From a checkpoint of a small multi-label image tagger: layers 16.
Rows from block 3, named by matrix and row number. Each number is 200 + 20 x the weight over the matrix's rms, rounded and kept within 0 to 999. All counts start at 0.
# fc2: MLP down (model.blocks.3.mlp.fc2.weight, 192x1152), inputs 318-370
fc2.58,222,194,203,175,252,211,198,217,208,190,218,234,207,205,214,207,195,169,214,190,203,213,203,199,201,209,246,191,188,201,164,185,205,229,191,206,205,191,196,233,183,196,178,199,208,205,174,210,197,209,209,196,195
fc2.59,174,197,176,221,175,208,198,189,164,177,202,204,218,197,191,203,202,213,214,212,207,164,195,193,200,194,176,213,202,206,203,183,219,225,208,196,201,207,209,171,225,191,208,206,183,204,197,203,221,206,204,185,211
fc2.60,177,186,187,188,128,198,204,202,195,201,214,190,176,199,138,198,183,170,150,156,194,205,188,172,207,197,230,208,202,202,197,202,180,116,202,209,185,233,198,194,180,193,203,196,196,203,190,200,192,172,201,191,208
fc2.61,240,176,204,179,215,225,204,197,190,176,188,191,214,212,213,201,186,163,193,205,204,168,195,192,190,216,267,219,191,175,214,161,211,200,212,219,198,201,186,195,203,208,208,206,208,225,208,228,195,213,184,228,236
fc2.62,224,188,220,168,191,218,218,214,203,216,209,176,186,209,230,203,206,193,207,203,211,189,208,189,196,219,215,191,197,186,219,225,202,144,189,216,210,169,187,174,179,217,223,203,227,214,183,212,194,193,214,234,219
fc2.63,210,199,216,157,220,223,213,219,187,210,189,182,203,216,187,202,207,205,208,206,217,191,191,192,191,208,207,206,202,224,211,221,204,183,205,212,206,185,193,233,193,227,201,194,228,226,178,220,193,187,214,175,217
fc2.64,206,211,219,196,186,189,193,205,228,209,191,203,183,182,212,196,214,195,177,180,198,203,202,202,210,198,147,184,180,207,187,211,207,195,183,214,205,206,166,200,176,207,170,188,185,181,214,191,195,196,206,187,186
fc2.65,185,186,212,211,173,201,201,161,247,179,177,197,236,203,192,199,206,176,182,208,204,253,177,204,199,197,179,199,188,195,166,173,158,222,219,188,190,172,203,175,187,170,202,170,185,201,215,196,238,185,187,167,191
fc2.66,224,209,233,237,221,186,187,206,166,213,226,209,191,210,243,181,206,194,221,224,195,206,211,224,188,194,195,200,206,194,210,250,180,203,176,220,221,141,202,251,218,225,189,202,197,190,190,187,159,217,225,209,178
fc2.67,200,184,185,235,214,185,187,192,197,176,206,211,226,197,238,196,203,203,217,208,190,245,192,218,192,183,236,201,203,195,184,192,201,221,203,194,214,220,232,214,224,208,183,197,167,184,207,181,221,227,190,188,187
fc2.68,161,225,202,227,138,196,209,195,216,193,213,229,202,191,163,206,215,232,195,195,198,229,197,212,197,193,142,204,212,210,215,199,203,192,215,196,198,220,203,200,225,189,214,171,195,200,191,194,211,185,203,169,199
fc2.69,159,206,199,173,237,206,216,217,210,173,205,190,237,208,240,204,209,210,216,192,200,206,192,200,175,210,242,202,197,199,161,212,186,241,213,205,205,194,212,210,200,202,199,206,216,213,168,204,221,194,203,180,203
fc2.70,189,208,216,213,97,205,213,184,198,181,214,223,215,189,182,201,185,210,162,202,204,262,189,207,214,202,152,202,213,211,202,177,186,246,206,169,176,168,193,180,183,166,182,203,214,207,255,199,226,184,193,171,198
fc2.71,186,184,196,196,184,187,196,197,220,203,182,152,209,199,198,197,202,168,196,199,199,232,168,193,193,187,197,197,197,208,164,180,163,187,212,211,209,209,214,226,224,185,205,182,163,192,188,200,211,202,166,208,206
fc2.72,191,204,185,215,207,205,198,201,161,188,186,196,205,203,197,195,193,202,204,202,200,176,200,203,193,206,192,198,197,201,205,210,227,214,197,187,198,241,203,185,182,205,182,194,210,201,165,199,194,199,207,196,193
fc2.73,178,219,190,215,207,171,221,201,211,223,186,179,190,188,204,213,207,219,209,195,198,196,209,210,196,179,213,190,214,223,224,240,180,193,180,209,204,262,197,179,182,198,228,199,219,173,193,177,196,183,213,193,194
fc2.74,167,221,169,208,191,180,207,194,227,196,138,161,172,197,166,188,206,198,268,193,197,180,188,205,190,185,132,207,217,205,205,174,229,242,207,168,197,221,185,198,218,200,199,220,195,170,208,184,187,196,155,180,185
fc2.75,182,213,192,193,186,173,201,202,223,231,216,233,215,194,225,199,219,197,226,198,200,224,191,208,213,176,188,196,197,230,191,240,178,176,198,195,218,185,184,190,209,202,204,195,163,170,186,188,196,221,207,220,188
fc2.76,159,229,195,250,143,175,190,197,249,230,160,149,211,200,187,188,214,179,240,197,192,166,182,210,183,180,186,204,187,198,233,222,228,210,173,200,212,230,126,185,191,197,170,207,183,165,203,193,201,219,165,178,173
fc2.77,225,189,228,181,201,203,196,203,243,183,216,245,192,192,205,210,189,209,143,201,199,166,212,223,209,199,239,209,182,187,195,202,200,220,191,223,214,203,198,199,226,185,212,189,206,206,240,192,227,198,199,198,205
fc2.78,200,200,215,244,215,183,203,188,210,216,211,217,198,190,175,197,206,204,204,187,192,202,203,209,205,197,129,196,182,203,217,215,177,154,206,188,207,180,177,187,222,194,205,178,186,182,195,183,190,165,192,187,190
fc2.79,210,199,211,203,204,221,228,221,210,214,187,186,211,203,182,205,196,191,206,204,223,178,195,186,200,210,209,201,209,202,192,231,154,193,186,216,201,222,191,187,192,223,221,197,221,223,197,212,217,199,204,189,223
fc2.80,207,249,213,145,197,208,218,201,227,185,205,258,187,213,168,211,198,204,199,222,197,236,210,217,220,199,183,198,214,217,195,197,200,188,213,198,208,138,211,198,236,212,233,185,234,206,186,194,195,172,208,163,202
fc2.81,200,205,208,218,224,198,205,203,223,218,173,207,206,200,216,197,214,200,227,208,203,177,205,195,201,198,164,192,199,213,201,209,227,198,205,184,215,167,202,200,232,208,205,231,200,193,164,192,215,236,194,220,197
fc2.82,167,238,188,204,184,169,211,196,196,229,178,244,194,196,202,203,227,202,192,212,196,201,218,210,205,175,175,186,202,221,235,203,210,168,182,215,211,202,211,166,179,186,202,206,187,153,185,167,201,189,200,193,177
fc2.83,225,194,199,163,249,206,210,218,198,194,207,209,225,210,205,201,200,211,182,193,191,185,216,194,198,201,277,193,201,199,168,208,180,209,201,206,209,181,234,200,224,211,231,189,216,213,175,189,201,195,185,177,204
fc2.84,224,188,181,190,162,193,190,189,190,161,182,167,186,188,191,196,196,213,198,200,194,274,197,203,191,204,199,187,203,203,188,185,186,232,207,184,199,150,200,187,212,206,218,194,201,201,208,194,209,212,189,194,193
fc2.85,192,212,205,187,204,175,201,208,218,195,213,186,167,187,176,203,206,225,220,211,194,231,205,195,194,195,196,187,211,214,191,234,186,189,201,206,201,216,201,222,216,203,221,208,199,181,211,185,196,208,218,196,191
fc2.86,206,212,214,217,255,215,185,197,226,224,226,215,215,199,209,215,203,192,217,209,193,152,177,197,213,206,216,200,181,186,242,254,200,209,182,186,205,214,161,188,164,194,169,198,207,205,187,214,188,205,233,186,193
fc2.87,145,205,199,193,235,208,242,227,191,214,199,180,198,200,189,216,196,205,239,189,213,182,227,177,208,198,200,218,248,199,227,221,196,161,203,210,189,258,196,185,202,221,217,217,214,213,157,219,206,188,210,209,223
fc2.88,234,189,236,200,167,227,182,194,203,193,205,192,201,198,211,197,184,191,163,184,196,212,190,196,198,221,218,194,171,202,180,187,223,188,212,208,205,185,220,198,202,175,196,186,220,226,206,207,199,198,209,236,208
fc2.89,182,205,223,205,178,226,206,185,184,198,210,253,219,190,234,208,194,208,253,211,200,185,204,201,225,220,197,217,188,208,227,225,260,203,214,192,201,173,237,198,252,192,204,232,240,231,213,203,195,240,189,268,221
fc2.90,223,157,214,173,272,197,203,194,212,229,201,182,214,201,218,199,185,178,227,204,190,226,200,199,194,204,253,191,191,195,219,217,211,217,197,171,208,195,205,242,212,210,209,203,205,199,202,195,175,201,206,207,200
fc2.91,200,168,149,151,210,218,193,204,183,186,163,131,224,206,199,200,185,187,199,204,196,152,204,205,172,202,262,203,197,197,180,165,210,269,188,175,199,174,227,198,189,227,199,208,211,219,221,214,184,250,195,218,205
fc2.92,169,218,185,210,225,177,203,205,241,237,175,212,179,205,188,206,203,209,211,205,212,191,214,186,203,190,128,195,194,217,197,227,183,157,200,221,210,142,155,174,229,206,228,190,170,176,203,186,213,204,192,204,190
fc2.93,170,203,194,191,177,204,211,203,183,216,202,224,206,208,235,200,224,198,257,205,210,205,194,184,206,199,179,195,200,206,180,207,179,241,188,189,200,189,203,167,160,190,195,202,206,206,201,204,217,206,202,198,200
fc2.94,158,182,192,169,168,224,202,201,215,201,160,179,229,196,234,200,210,223,175,208,210,177,198,206,186,207,197,210,200,195,188,195,186,193,199,197,206,226,196,183,207,160,174,206,184,220,204,208,231,183,182,198,202
fc2.95,189,197,219,179,236,193,217,197,222,211,210,224,206,200,204,199,197,190,173,195,202,231,209,202,212,202,208,191,199,198,205,189,187,214,196,203,201,243,202,221,177,180,201,188,217,199,207,182,211,184,196,192,197
fc2.96,226,183,216,174,217,218,194,198,162,191,175,182,187,208,189,206,178,190,172,215,205,162,209,193,185,218,207,205,197,188,234,185,255,193,199,210,177,160,186,185,183,178,200,188,218,209,207,218,195,195,213,219,211
fc2.97,190,196,162,199,196,201,198,205,190,201,197,191,206,210,185,200,197,185,186,197,201,203,198,204,196,194,209,200,204,202,161,192,183,157,206,219,197,219,199,207,206,197,195,199,191,198,185,199,202,199,193,208,204
fc2.98,227,198,202,233,222,183,201,201,200,237,178,146,200,196,228,197,208,196,219,194,198,187,201,203,200,196,165,181,202,206,218,224,199,143,177,196,213,166,191,193,201,219,182,196,181,179,208,193,196,226,194,258,184
fc2.99,207,193,208,174,171,210,205,204,186,212,209,217,203,207,207,202,205,183,175,200,201,216,203,207,194,215,220,188,191,212,196,187,208,172,215,220,212,177,214,208,199,187,230,183,226,215,187,202,179,206,208,228,203
fc2.100,235,193,211,178,189,192,206,185,192,219,216,203,189,207,206,196,206,206,216,201,197,226,216,209,210,196,180,187,209,202,219,206,238,199,202,187,217,107,185,206,206,213,195,203,199,191,202,212,182,242,216,233,199
fc2.101,198,200,218,154,118,208,217,199,207,196,183,178,202,199,205,199,195,209,174,213,205,195,193,205,205,212,198,203,187,218,217,213,223,200,191,194,200,135,185,207,206,186,201,207,232,209,218,203,178,208,205,222,206
fc2.102,176,186,181,172,169,207,210,194,184,195,212,184,205,204,176,200,206,202,164,194,200,182,200,192,183,202,195,205,192,201,164,183,160,173,199,190,199,195,206,187,197,220,215,191,203,207,183,209,202,173,197,168,212
fc2.103,187,211,216,196,223,212,215,188,192,214,211,185,169,215,162,197,203,192,218,204,202,179,194,200,200,208,144,196,197,207,197,203,206,212,210,193,207,166,212,193,180,201,194,204,206,210,192,216,173,236,207,222,207
fc2.104,195,178,204,202,194,201,198,180,176,203,190,141,198,203,189,187,193,197,185,209,202,217,199,187,190,195,206,202,186,208,185,187,186,163,198,219,192,191,207,210,191,180,190,186,191,203,213,206,190,162,188,213,200
fc2.105,197,228,189,226,274,116,178,197,254,246,194,229,178,206,196,181,248,217,234,235,176,219,240,224,214,159,75,159,187,228,225,201,214,175,173,195,231,154,162,216,198,203,189,213,152,97,215,139,202,224,205,262,141
fc2.106,207,193,213,198,189,195,205,221,200,237,184,153,158,190,173,203,202,200,224,182,199,188,209,212,200,195,205,203,206,198,231,210,244,182,203,219,216,251,179,173,208,208,218,189,205,196,168,198,204,217,203,230,201
fc2.107,157,173,206,190,212,210,229,207,195,208,209,143,200,208,244,207,190,201,201,215,212,209,201,188,175,204,270,202,205,188,205,185,157,190,197,189,199,257,239,199,174,201,187,195,206,218,190,214,196,203,184,193,211
fc2.108,191,201,205,212,184,202,198,208,231,184,207,173,196,204,189,200,203,230,181,199,208,195,206,210,193,202,159,211,221,209,188,167,184,194,200,208,204,193,187,202,192,202,194,212,196,197,209,213,197,194,200,179,200
fc2.109,243,197,196,192,186,183,192,194,154,186,204,234,183,201,191,200,195,209,183,223,192,255,209,202,199,180,170,188,213,190,217,207,233,213,217,196,197,161,204,198,230,203,196,211,190,186,234,182,187,203,201,209,188
fc2.110,204,204,179,170,189,201,174,187,186,156,194,252,224,203,206,195,203,210,204,207,186,181,193,196,207,203,200,210,182,190,178,205,248,244,214,179,194,183,200,210,229,189,189,189,212,207,205,189,194,213,197,215,188
fc2.111,244,204,232,195,284,208,205,219,205,193,213,177,175,202,212,207,207,229,194,212,204,210,212,212,199,219,207,177,202,200,220,203,180,204,194,200,201,168,192,211,179,203,228,187,219,208,209,205,200,213,213,227,194
fc2.112,188,191,191,172,222,211,202,216,174,190,195,169,169,205,237,207,199,207,240,187,198,162,201,212,182,200,319,212,203,225,220,207,255,246,204,216,200,250,238,184,190,219,212,200,217,211,173,219,149,219,207,199,223
fc2.113,213,213,202,203,198,200,211,203,211,210,185,193,174,189,183,197,215,194,208,190,200,213,187,189,213,203,155,200,198,208,210,212,180,168,205,207,193,169,198,239,193,215,210,211,210,199,195,203,169,187,200,204,204
fc2.114,181,194,213,233,231,212,202,198,196,166,204,183,184,197,180,209,181,195,252,187,198,176,215,201,183,204,254,205,199,172,188,166,240,201,204,196,206,248,239,203,231,213,194,193,212,220,171,210,202,232,180,230,213
fc2.115,178,194,176,148,221,222,213,198,170,218,214,209,203,205,217,195,201,195,208,208,218,207,207,172,209,219,176,196,198,205,193,191,166,190,195,174,189,138,206,205,217,230,194,222,214,230,211,215,179,215,188,230,219
fc2.116,241,175,212,173,207,209,195,204,139,181,193,198,196,195,217,210,175,173,175,183,193,198,202,192,198,208,271,194,186,193,191,181,233,222,207,210,199,203,253,216,198,211,201,194,213,210,217,206,166,207,197,228,212
fc2.117,210,215,209,219,150,199,197,198,206,190,215,221,204,192,190,202,205,212,190,199,192,208,193,211,211,211,195,203,193,203,200,222,206,236,201,195,211,148,211,210,206,188,201,205,220,199,193,195,209,198,205,199,196
fc2.118,200,221,204,220,237,198,196,201,175,183,201,229,206,205,213,194,204,219,218,198,193,212,210,201,204,198,210,195,211,209,207,208,235,216,215,191,188,258,225,208,203,192,216,212,199,193,196,178,200,181,203,188,183
fc2.119,221,210,213,214,217,213,215,196,221,212,221,265,191,201,181,213,207,197,201,211,204,193,198,188,240,203,196,212,183,176,218,224,181,152,215,184,201,167,198,185,238,208,219,193,211,209,224,203,202,207,201,205,212
fc2.120,209,215,209,214,196,207,210,201,207,196,186,227,241,208,214,201,207,197,213,221,205,186,207,212,212,199,252,208,207,187,207,190,203,232,194,207,202,213,208,213,183,199,203,195,215,202,251,205,200,226,198,192,195
fc2.121,197,193,230,193,128,206,216,197,190,236,221,192,206,219,165,195,189,194,167,215,209,223,201,197,211,201,197,205,211,204,198,188,192,127,211,218,201,234,197,205,171,194,196,204,214,212,198,209,216,198,215,195,209
fc2.122,243,172,177,209,104,203,188,209,172,195,236,228,215,208,209,208,179,186,186,205,201,178,175,192,202,197,233,255,190,187,201,225,163,203,235,200,202,167,189,160,228,211,188,176,170,217,188,226,195,195,211,166,222
fc2.123,213,179,173,195,223,208,185,200,200,182,187,178,194,190,200,198,193,207,170,196,196,190,198,210,178,216,193,195,197,185,194,138,212,223,206,200,189,212,188,187,182,171,202,206,202,200,218,201,225,174,199,190,193
fc2.124,194,217,172,227,177,189,175,203,199,140,173,183,191,201,177,183,196,205,175,187,180,181,176,212,184,205,192,204,193,173,157,139,207,239,213,217,184,229,200,221,202,170,190,197,180,194,192,182,215,164,187,173,178
fc2.125,217,196,209,207,207,193,185,202,225,201,182,201,202,200,229,204,200,209,184,202,199,189,207,195,198,192,182,192,205,181,197,183,205,178,203,220,196,197,213,179,196,179,195,183,164,189,217,194,204,177,196,185,189
fc2.126,182,184,201,179,227,236,201,223,186,214,167,136,214,212,226,195,192,215,186,216,238,182,210,184,169,217,210,227,218,195,204,203,165,182,176,198,187,203,163,224,180,211,168,215,211,233,196,255,201,201,223,206,218
fc2.127,204,223,183,189,230,205,213,201,181,195,216,245,200,201,191,206,199,198,204,200,203,200,206,207,206,192,199,201,201,205,226,228,206,207,196,216,199,216,204,195,187,208,201,205,212,198,195,196,201,202,213,193,197
fc2.128,188,213,212,167,222,207,206,204,179,229,181,208,173,198,187,196,192,212,199,193,209,182,212,195,218,216,153,174,208,220,208,220,221,207,185,208,200,169,213,210,195,207,209,230,239,192,185,195,192,211,221,233,177
fc2.129,169,202,183,207,165,188,199,193,182,196,198,196,196,197,147,194,217,225,208,194,204,258,186,190,201,192,143,201,212,207,177,203,166,183,203,195,202,196,186,187,211,190,193,195,178,188,189,191,216,187,200,174,189
fc2.130,178,209,184,237,194,194,191,198,188,213,169,180,250,215,192,193,215,208,215,236,197,226,194,198,228,191,201,209,209,207,199,201,166,211,198,195,205,250,235,198,216,199,203,237,190,187,223,181,206,228,180,215,191
fc2.131,193,207,190,180,174,213,214,200,188,177,217,201,171,187,222,206,197,188,203,198,199,203,195,196,198,206,259,210,198,196,194,219,189,254,211,200,190,220,238,198,173,208,221,193,231,224,156,207,180,180,202,167,224
fc2.132,211,169,213,159,203,194,184,194,213,170,210,195,218,203,217,188,193,192,140,229,193,231,159,182,193,210,217,187,198,183,181,160,181,196,230,220,183,191,197,231,206,182,215,190,179,203,203,208,200,148,184,198,209
fc2.133,194,182,202,223,211,204,162,194,213,187,186,183,205,206,185,194,190,152,206,191,199,173,189,194,168,223,184,191,188,173,205,168,247,204,206,197,199,194,180,213,170,171,165,189,187,200,169,210,210,199,205,221,195
fc2.134,190,192,194,184,166,200,210,213,198,206,186,185,202,200,193,205,193,201,172,189,206,176,194,194,202,206,197,202,206,211,207,205,216,235,199,213,197,204,203,195,200,206,202,204,215,207,169,198,210,199,194,187,202
fc2.135,210,218,196,185,193,190,196,184,222,223,205,230,199,208,226,195,219,205,245,225,199,187,207,213,212,190,180,203,201,216,214,225,207,212,189,199,202,186,192,196,223,216,209,198,193,189,212,192,179,214,201,195,192
fc2.136,171,158,167,189,183,246,202,205,171,154,190,184,205,197,178,211,184,209,149,176,210,191,206,186,144,219,276,208,209,214,191,132,196,228,208,193,179,217,246,199,185,201,193,198,247,246,166,231,218,174,201,172,224
fc2.137,186,237,224,235,208,202,190,185,215,211,201,232,224,200,189,194,206,192,244,208,196,187,196,201,214,208,183,204,184,199,209,231,241,199,207,191,192,212,181,214,195,183,200,192,217,196,197,196,190,195,217,201,190
fc2.138,218,192,201,180,218,183,191,207,190,188,245,213,200,180,204,199,192,212,173,189,190,207,211,213,194,192,255,193,200,194,186,208,201,228,197,217,211,239,210,200,208,201,218,186,199,191,183,190,208,181,209,190,192
fc2.139,204,200,243,215,195,222,225,202,197,246,230,218,179,175,253,208,185,203,199,199,203,214,208,223,234,207,242,185,195,216,220,231,199,194,189,213,210,188,216,150,224,199,221,225,247,219,243,201,184,241,224,275,197
fc2.140,244,199,212,214,238,233,218,200,227,183,227,236,220,201,189,215,188,169,253,183,202,244,209,208,199,225,271,201,191,174,186,179,212,248,230,174,197,168,227,188,223,207,227,157,227,240,196,210,199,201,188,151,212
fc2.141,197,205,214,215,197,165,205,200,216,216,235,223,176,186,198,197,201,228,228,205,193,250,205,215,202,176,170,195,225,209,246,246,198,160,204,197,197,191,182,202,240,192,229,179,159,180,196,181,198,201,214,184,195
fc2.142,195,216,194,179,199,197,203,201,215,210,208,259,168,195,187,197,204,222,175,204,204,206,198,206,214,203,186,203,202,199,235,224,190,173,206,225,209,185,189,177,208,185,235,189,195,194,212,200,214,184,213,198,203
fc2.143,193,181,185,197,180,232,212,195,176,174,220,194,222,195,220,202,188,225,162,206,208,190,200,191,189,225,238,203,188,188,197,143,153,249,199,193,184,235,228,175,141,186,213,210,226,232,186,217,217,173,189,166,220
fc2.144,217,173,160,177,211,215,229,205,177,216,186,168,212,203,218,198,201,212,214,208,210,193,208,179,194,196,209,207,186,187,174,216,130,210,203,187,201,172,212,150,209,239,205,205,184,215,228,211,193,214,193,195,221
fc2.145,215,168,226,190,271,227,200,215,184,209,228,190,219,206,255,200,174,186,202,192,201,186,220,181,194,212,276,191,195,180,191,200,194,189,206,190,203,214,244,202,219,227,211,256,221,228,207,203,191,217,198,259,217
fc2.146,232,205,178,207,189,169,179,190,165,198,196,207,169,196,151,193,203,204,213,196,179,160,192,197,216,173,175,200,200,195,221,206,209,204,198,187,207,170,183,212,200,229,190,205,168,156,230,190,177,211,194,198,183
fc2.147,195,197,190,208,243,197,195,193,194,184,195,205,213,211,212,204,192,210,212,218,205,192,223,208,176,183,202,205,210,193,197,191,192,186,206,185,202,205,200,213,216,216,182,193,178,196,224,207,152,234,205,201,203
fc2.148,197,204,182,189,231,199,199,207,215,204,214,197,209,207,203,201,207,196,194,208,203,210,198,204,193,194,204,201,210,204,182,191,169,211,194,222,197,231,201,181,185,193,198,177,185,200,181,195,215,173,192,181,199
fc2.149,181,207,197,161,164,205,216,199,185,207,186,242,201,194,214,208,206,201,204,203,209,217,205,195,218,194,241,221,215,209,224,209,202,193,191,201,201,236,194,208,206,197,205,184,217,203,197,214,213,220,202,213,215
fc2.150,164,204,188,252,219,219,203,205,197,190,185,132,207,197,182,199,207,214,214,204,215,195,186,200,183,203,202,209,202,199,170,190,154,221,182,205,202,238,167,193,158,179,176,185,200,218,207,212,228,202,206,191,202
fc2.151,218,190,204,204,188,206,213,215,228,185,221,205,207,194,131,206,179,185,159,193,209,201,195,195,202,198,223,217,203,190,199,169,151,159,218,241,193,220,197,229,186,210,217,163,213,207,231,213,227,177,212,205,204
fc2.152,193,195,168,224,205,188,178,203,243,176,209,219,245,201,222,199,204,204,204,204,191,194,196,216,191,191,201,197,205,185,185,161,189,261,216,177,198,211,201,206,206,179,190,193,155,188,215,186,240,190,196,158,182
fc2.153,202,183,189,204,291,196,200,207,233,217,152,156,232,207,301,198,190,189,217,202,201,144,195,194,183,192,268,203,198,187,196,183,203,214,194,225,206,271,220,203,212,211,193,199,183,194,201,204,203,218,178,228,203
fc2.154,210,211,186,193,105,200,204,193,179,199,200,222,228,184,175,197,196,204,143,184,196,227,175,203,206,211,180,187,206,218,207,217,174,180,201,189,191,151,189,202,191,173,202,185,214,204,191,191,210,156,194,165,192
fc2.155,168,222,193,214,189,203,189,193,202,215,179,201,169,202,205,208,202,205,242,191,197,198,204,192,197,195,188,211,226,207,238,183,233,170,206,182,194,245,215,209,252,212,199,212,189,203,199,205,181,180,177,164,210
fc2.156,203,189,179,218,213,200,204,209,167,188,170,182,205,201,222,201,186,188,175,191,191,210,210,207,192,186,246,191,195,168,183,164,164,212,215,220,187,227,250,171,188,181,227,180,173,206,209,196,209,179,170,200,206
fc2.157,177,211,201,211,218,191,191,196,205,202,207,215,205,202,198,200,203,201,220,204,193,210,203,201,201,189,219,207,203,195,196,194,222,211,209,219,195,276,206,214,205,202,200,188,181,195,203,195,198,184,201,196,198
fc2.158,192,208,224,248,198,203,193,196,209,207,209,253,204,189,188,213,196,193,214,195,196,202,208,193,211,201,212,191,208,195,213,223,176,172,178,193,193,230,177,187,220,204,200,214,206,202,209,193,216,196,203,176,198
fc2.159,201,216,203,216,256,200,189,200,258,195,182,175,203,208,209,193,219,201,212,227,200,153,201,211,183,209,175,200,198,213,166,192,208,238,200,192,208,168,177,227,210,199,200,217,188,184,202,201,218,198,204,169,194
fc2.160,223,194,215,205,231,203,193,202,222,193,232,215,197,212,189,202,196,220,163,197,197,162,209,203,206,195,265,203,186,189,186,202,175,193,199,215,199,157,180,201,166,192,192,188,204,204,199,212,207,182,208,173,205
fc2.161,222,184,193,203,240,214,204,204,166,191,174,125,185,212,168,200,187,194,188,187,202,198,216,198,165,206,241,197,214,188,195,190,195,183,187,229,193,273,199,209,160,214,177,219,227,210,194,214,223,180,196,189,206
fc2.162,194,196,190,197,182,186,197,202,198,198,222,188,186,191,209,197,198,218,180,181,195,210,196,192,184,196,205,191,195,205,176,192,152,230,185,195,208,185,188,203,186,197,188,215,179,197,182,203,204,192,196,173,200
fc2.163,209,215,202,244,218,200,194,200,208,225,225,245,187,205,194,198,207,191,247,213,198,152,212,223,212,207,165,202,198,204,224,226,219,169,200,179,216,186,185,188,233,216,195,202,206,196,180,195,204,233,205,221,194
fc2.164,209,203,192,231,155,205,183,203,177,181,189,175,220,196,250,197,197,186,198,170,190,163,146,210,197,210,245,213,194,181,220,186,245,254,188,198,203,243,187,209,204,195,175,226,195,208,215,197,176,193,186,222,205
fc2.165,261,211,215,217,117,199,178,205,215,181,251,252,207,206,179,189,212,228,163,233,202,190,179,209,211,208,159,202,184,209,190,195,188,207,200,223,216,171,184,182,190,192,177,201,186,187,252,190,211,225,228,182,181
fc2.166,202,204,181,201,201,190,200,202,201,189,151,160,162,202,203,200,206,221,214,192,196,189,211,218,186,177,197,198,212,229,195,205,271,234,172,207,207,192,171,193,215,209,204,193,190,188,193,198,207,210,203,194,201
fc2.167,208,203,204,181,244,195,211,207,206,191,172,190,174,190,227,213,211,212,186,190,211,232,226,199,201,179,211,199,222,179,193,195,172,162,197,203,208,200,209,211,240,228,209,199,178,196,203,190,186,193,179,189,214
fc2.168,217,189,223,192,199,222,201,197,197,195,227,232,264,216,228,203,191,183,195,218,209,190,186,202,189,216,264,232,196,180,197,210,187,206,221,183,202,165,222,222,252,224,177,197,207,237,208,222,196,224,201,189,224
fc2.169,187,174,200,180,233,191,210,194,188,191,208,214,182,194,170,195,197,212,186,205,196,250,210,201,200,201,173,189,213,196,206,166,181,212,210,173,203,200,194,200,223,190,208,201,175,194,234,193,204,199,202,185,198
fc2.170,210,185,166,201,213,196,200,198,169,200,213,203,218,207,228,198,194,198,187,195,197,191,211,204,192,190,233,205,209,188,188,191,199,191,200,194,203,200,221,185,218,204,204,195,186,201,223,196,215,210,198,194,206
fc2.171,172,198,175,185,229,223,226,183,197,170,176,166,224,206,166,193,195,189,180,192,209,183,195,171,189,219,169,207,199,190,163,163,181,223,207,220,184,208,230,179,177,191,206,203,229,219,185,211,215,192,183,211,208
fc2.172,168,199,179,180,226,207,200,200,206,195,228,224,211,205,197,202,176,201,170,213,205,197,205,184,197,200,213,213,215,189,195,190,158,180,210,181,173,223,205,204,218,212,200,209,198,218,201,211,210,195,198,182,216
fc2.173,164,191,182,162,147,231,220,206,162,140,191,175,195,190,169,205,191,221,139,172,217,183,189,187,173,202,205,212,221,187,177,154,184,256,201,203,167,248,213,189,153,186,193,197,217,238,223,225,201,158,205,129,218
fc2.174,185,193,175,216,148,195,182,202,173,164,163,175,222,194,129,193,189,195,151,179,188,204,163,190,192,211,186,217,218,191,187,148,190,205,225,189,186,199,189,195,229,190,202,206,182,200,190,200,231,189,176,206,203
fc2.175,172,188,226,202,242,203,201,203,163,189,233,203,194,192,219,198,194,185,217,186,195,233,213,189,203,202,216,206,219,189,207,174,208,193,223,208,174,277,202,201,197,216,206,177,193,212,185,212,182,185,200,222,218
fc2.176,190,208,202,246,181,188,187,191,226,204,189,185,191,196,213,198,202,196,212,194,192,202,193,204,197,199,182,186,187,199,196,194,209,196,192,196,207,160,195,190,209,195,200,192,193,185,210,190,185,217,194,220,185
fc2.177,227,208,210,234,159,204,208,191,169,186,216,206,205,190,174,206,193,230,151,191,199,216,211,223,200,205,255,199,209,204,204,200,202,225,192,195,197,173,188,189,219,167,194,185,224,205,205,199,221,212,215,178,196
fc2.178,195,198,193,158,214,202,203,196,187,210,195,199,195,202,206,199,205,186,244,193,203,174,193,197,195,209,219,203,196,210,197,216,222,218,192,201,203,192,197,193,183,220,208,211,207,211,171,207,164,209,203,202,211
fc2.179,166,205,183,223,245,200,197,195,228,208,165,160,178,194,163,203,206,204,209,171,201,146,201,191,198,200,190,201,189,198,211,201,186,188,193,202,198,221,190,192,175,204,197,208,196,196,191,201,205,178,185,198,199
fc2.180,173,221,218,175,180,211,228,213,222,204,210,164,176,206,139,201,212,223,159,215,205,230,195,196,204,216,123,194,194,221,209,232,142,144,192,180,197,146,175,195,158,197,220,193,233,208,164,206,193,181,215,186,203
fc2.181,219,213,215,163,198,203,195,217,205,199,196,185,201,204,189,199,198,214,169,230,194,182,199,225,189,202,170,204,203,202,221,224,228,196,187,207,215,151,166,205,218,198,194,191,204,202,207,202,189,201,206,193,199
fc2.182,213,216,194,197,235,194,204,202,189,200,193,204,180,213,197,203,209,212,247,198,196,158,215,210,195,189,156,194,209,193,200,225,201,261,198,180,186,199,188,200,184,208,210,199,192,197,184,191,189,181,208,168,196
fc2.183,195,237,188,164,188,185,194,203,154,210,185,214,187,206,162,189,201,209,251,196,190,189,207,189,213,215,146,188,200,221,229,235,241,185,192,184,184,171,155,182,185,198,189,213,237,186,181,176,185,186,208,199,169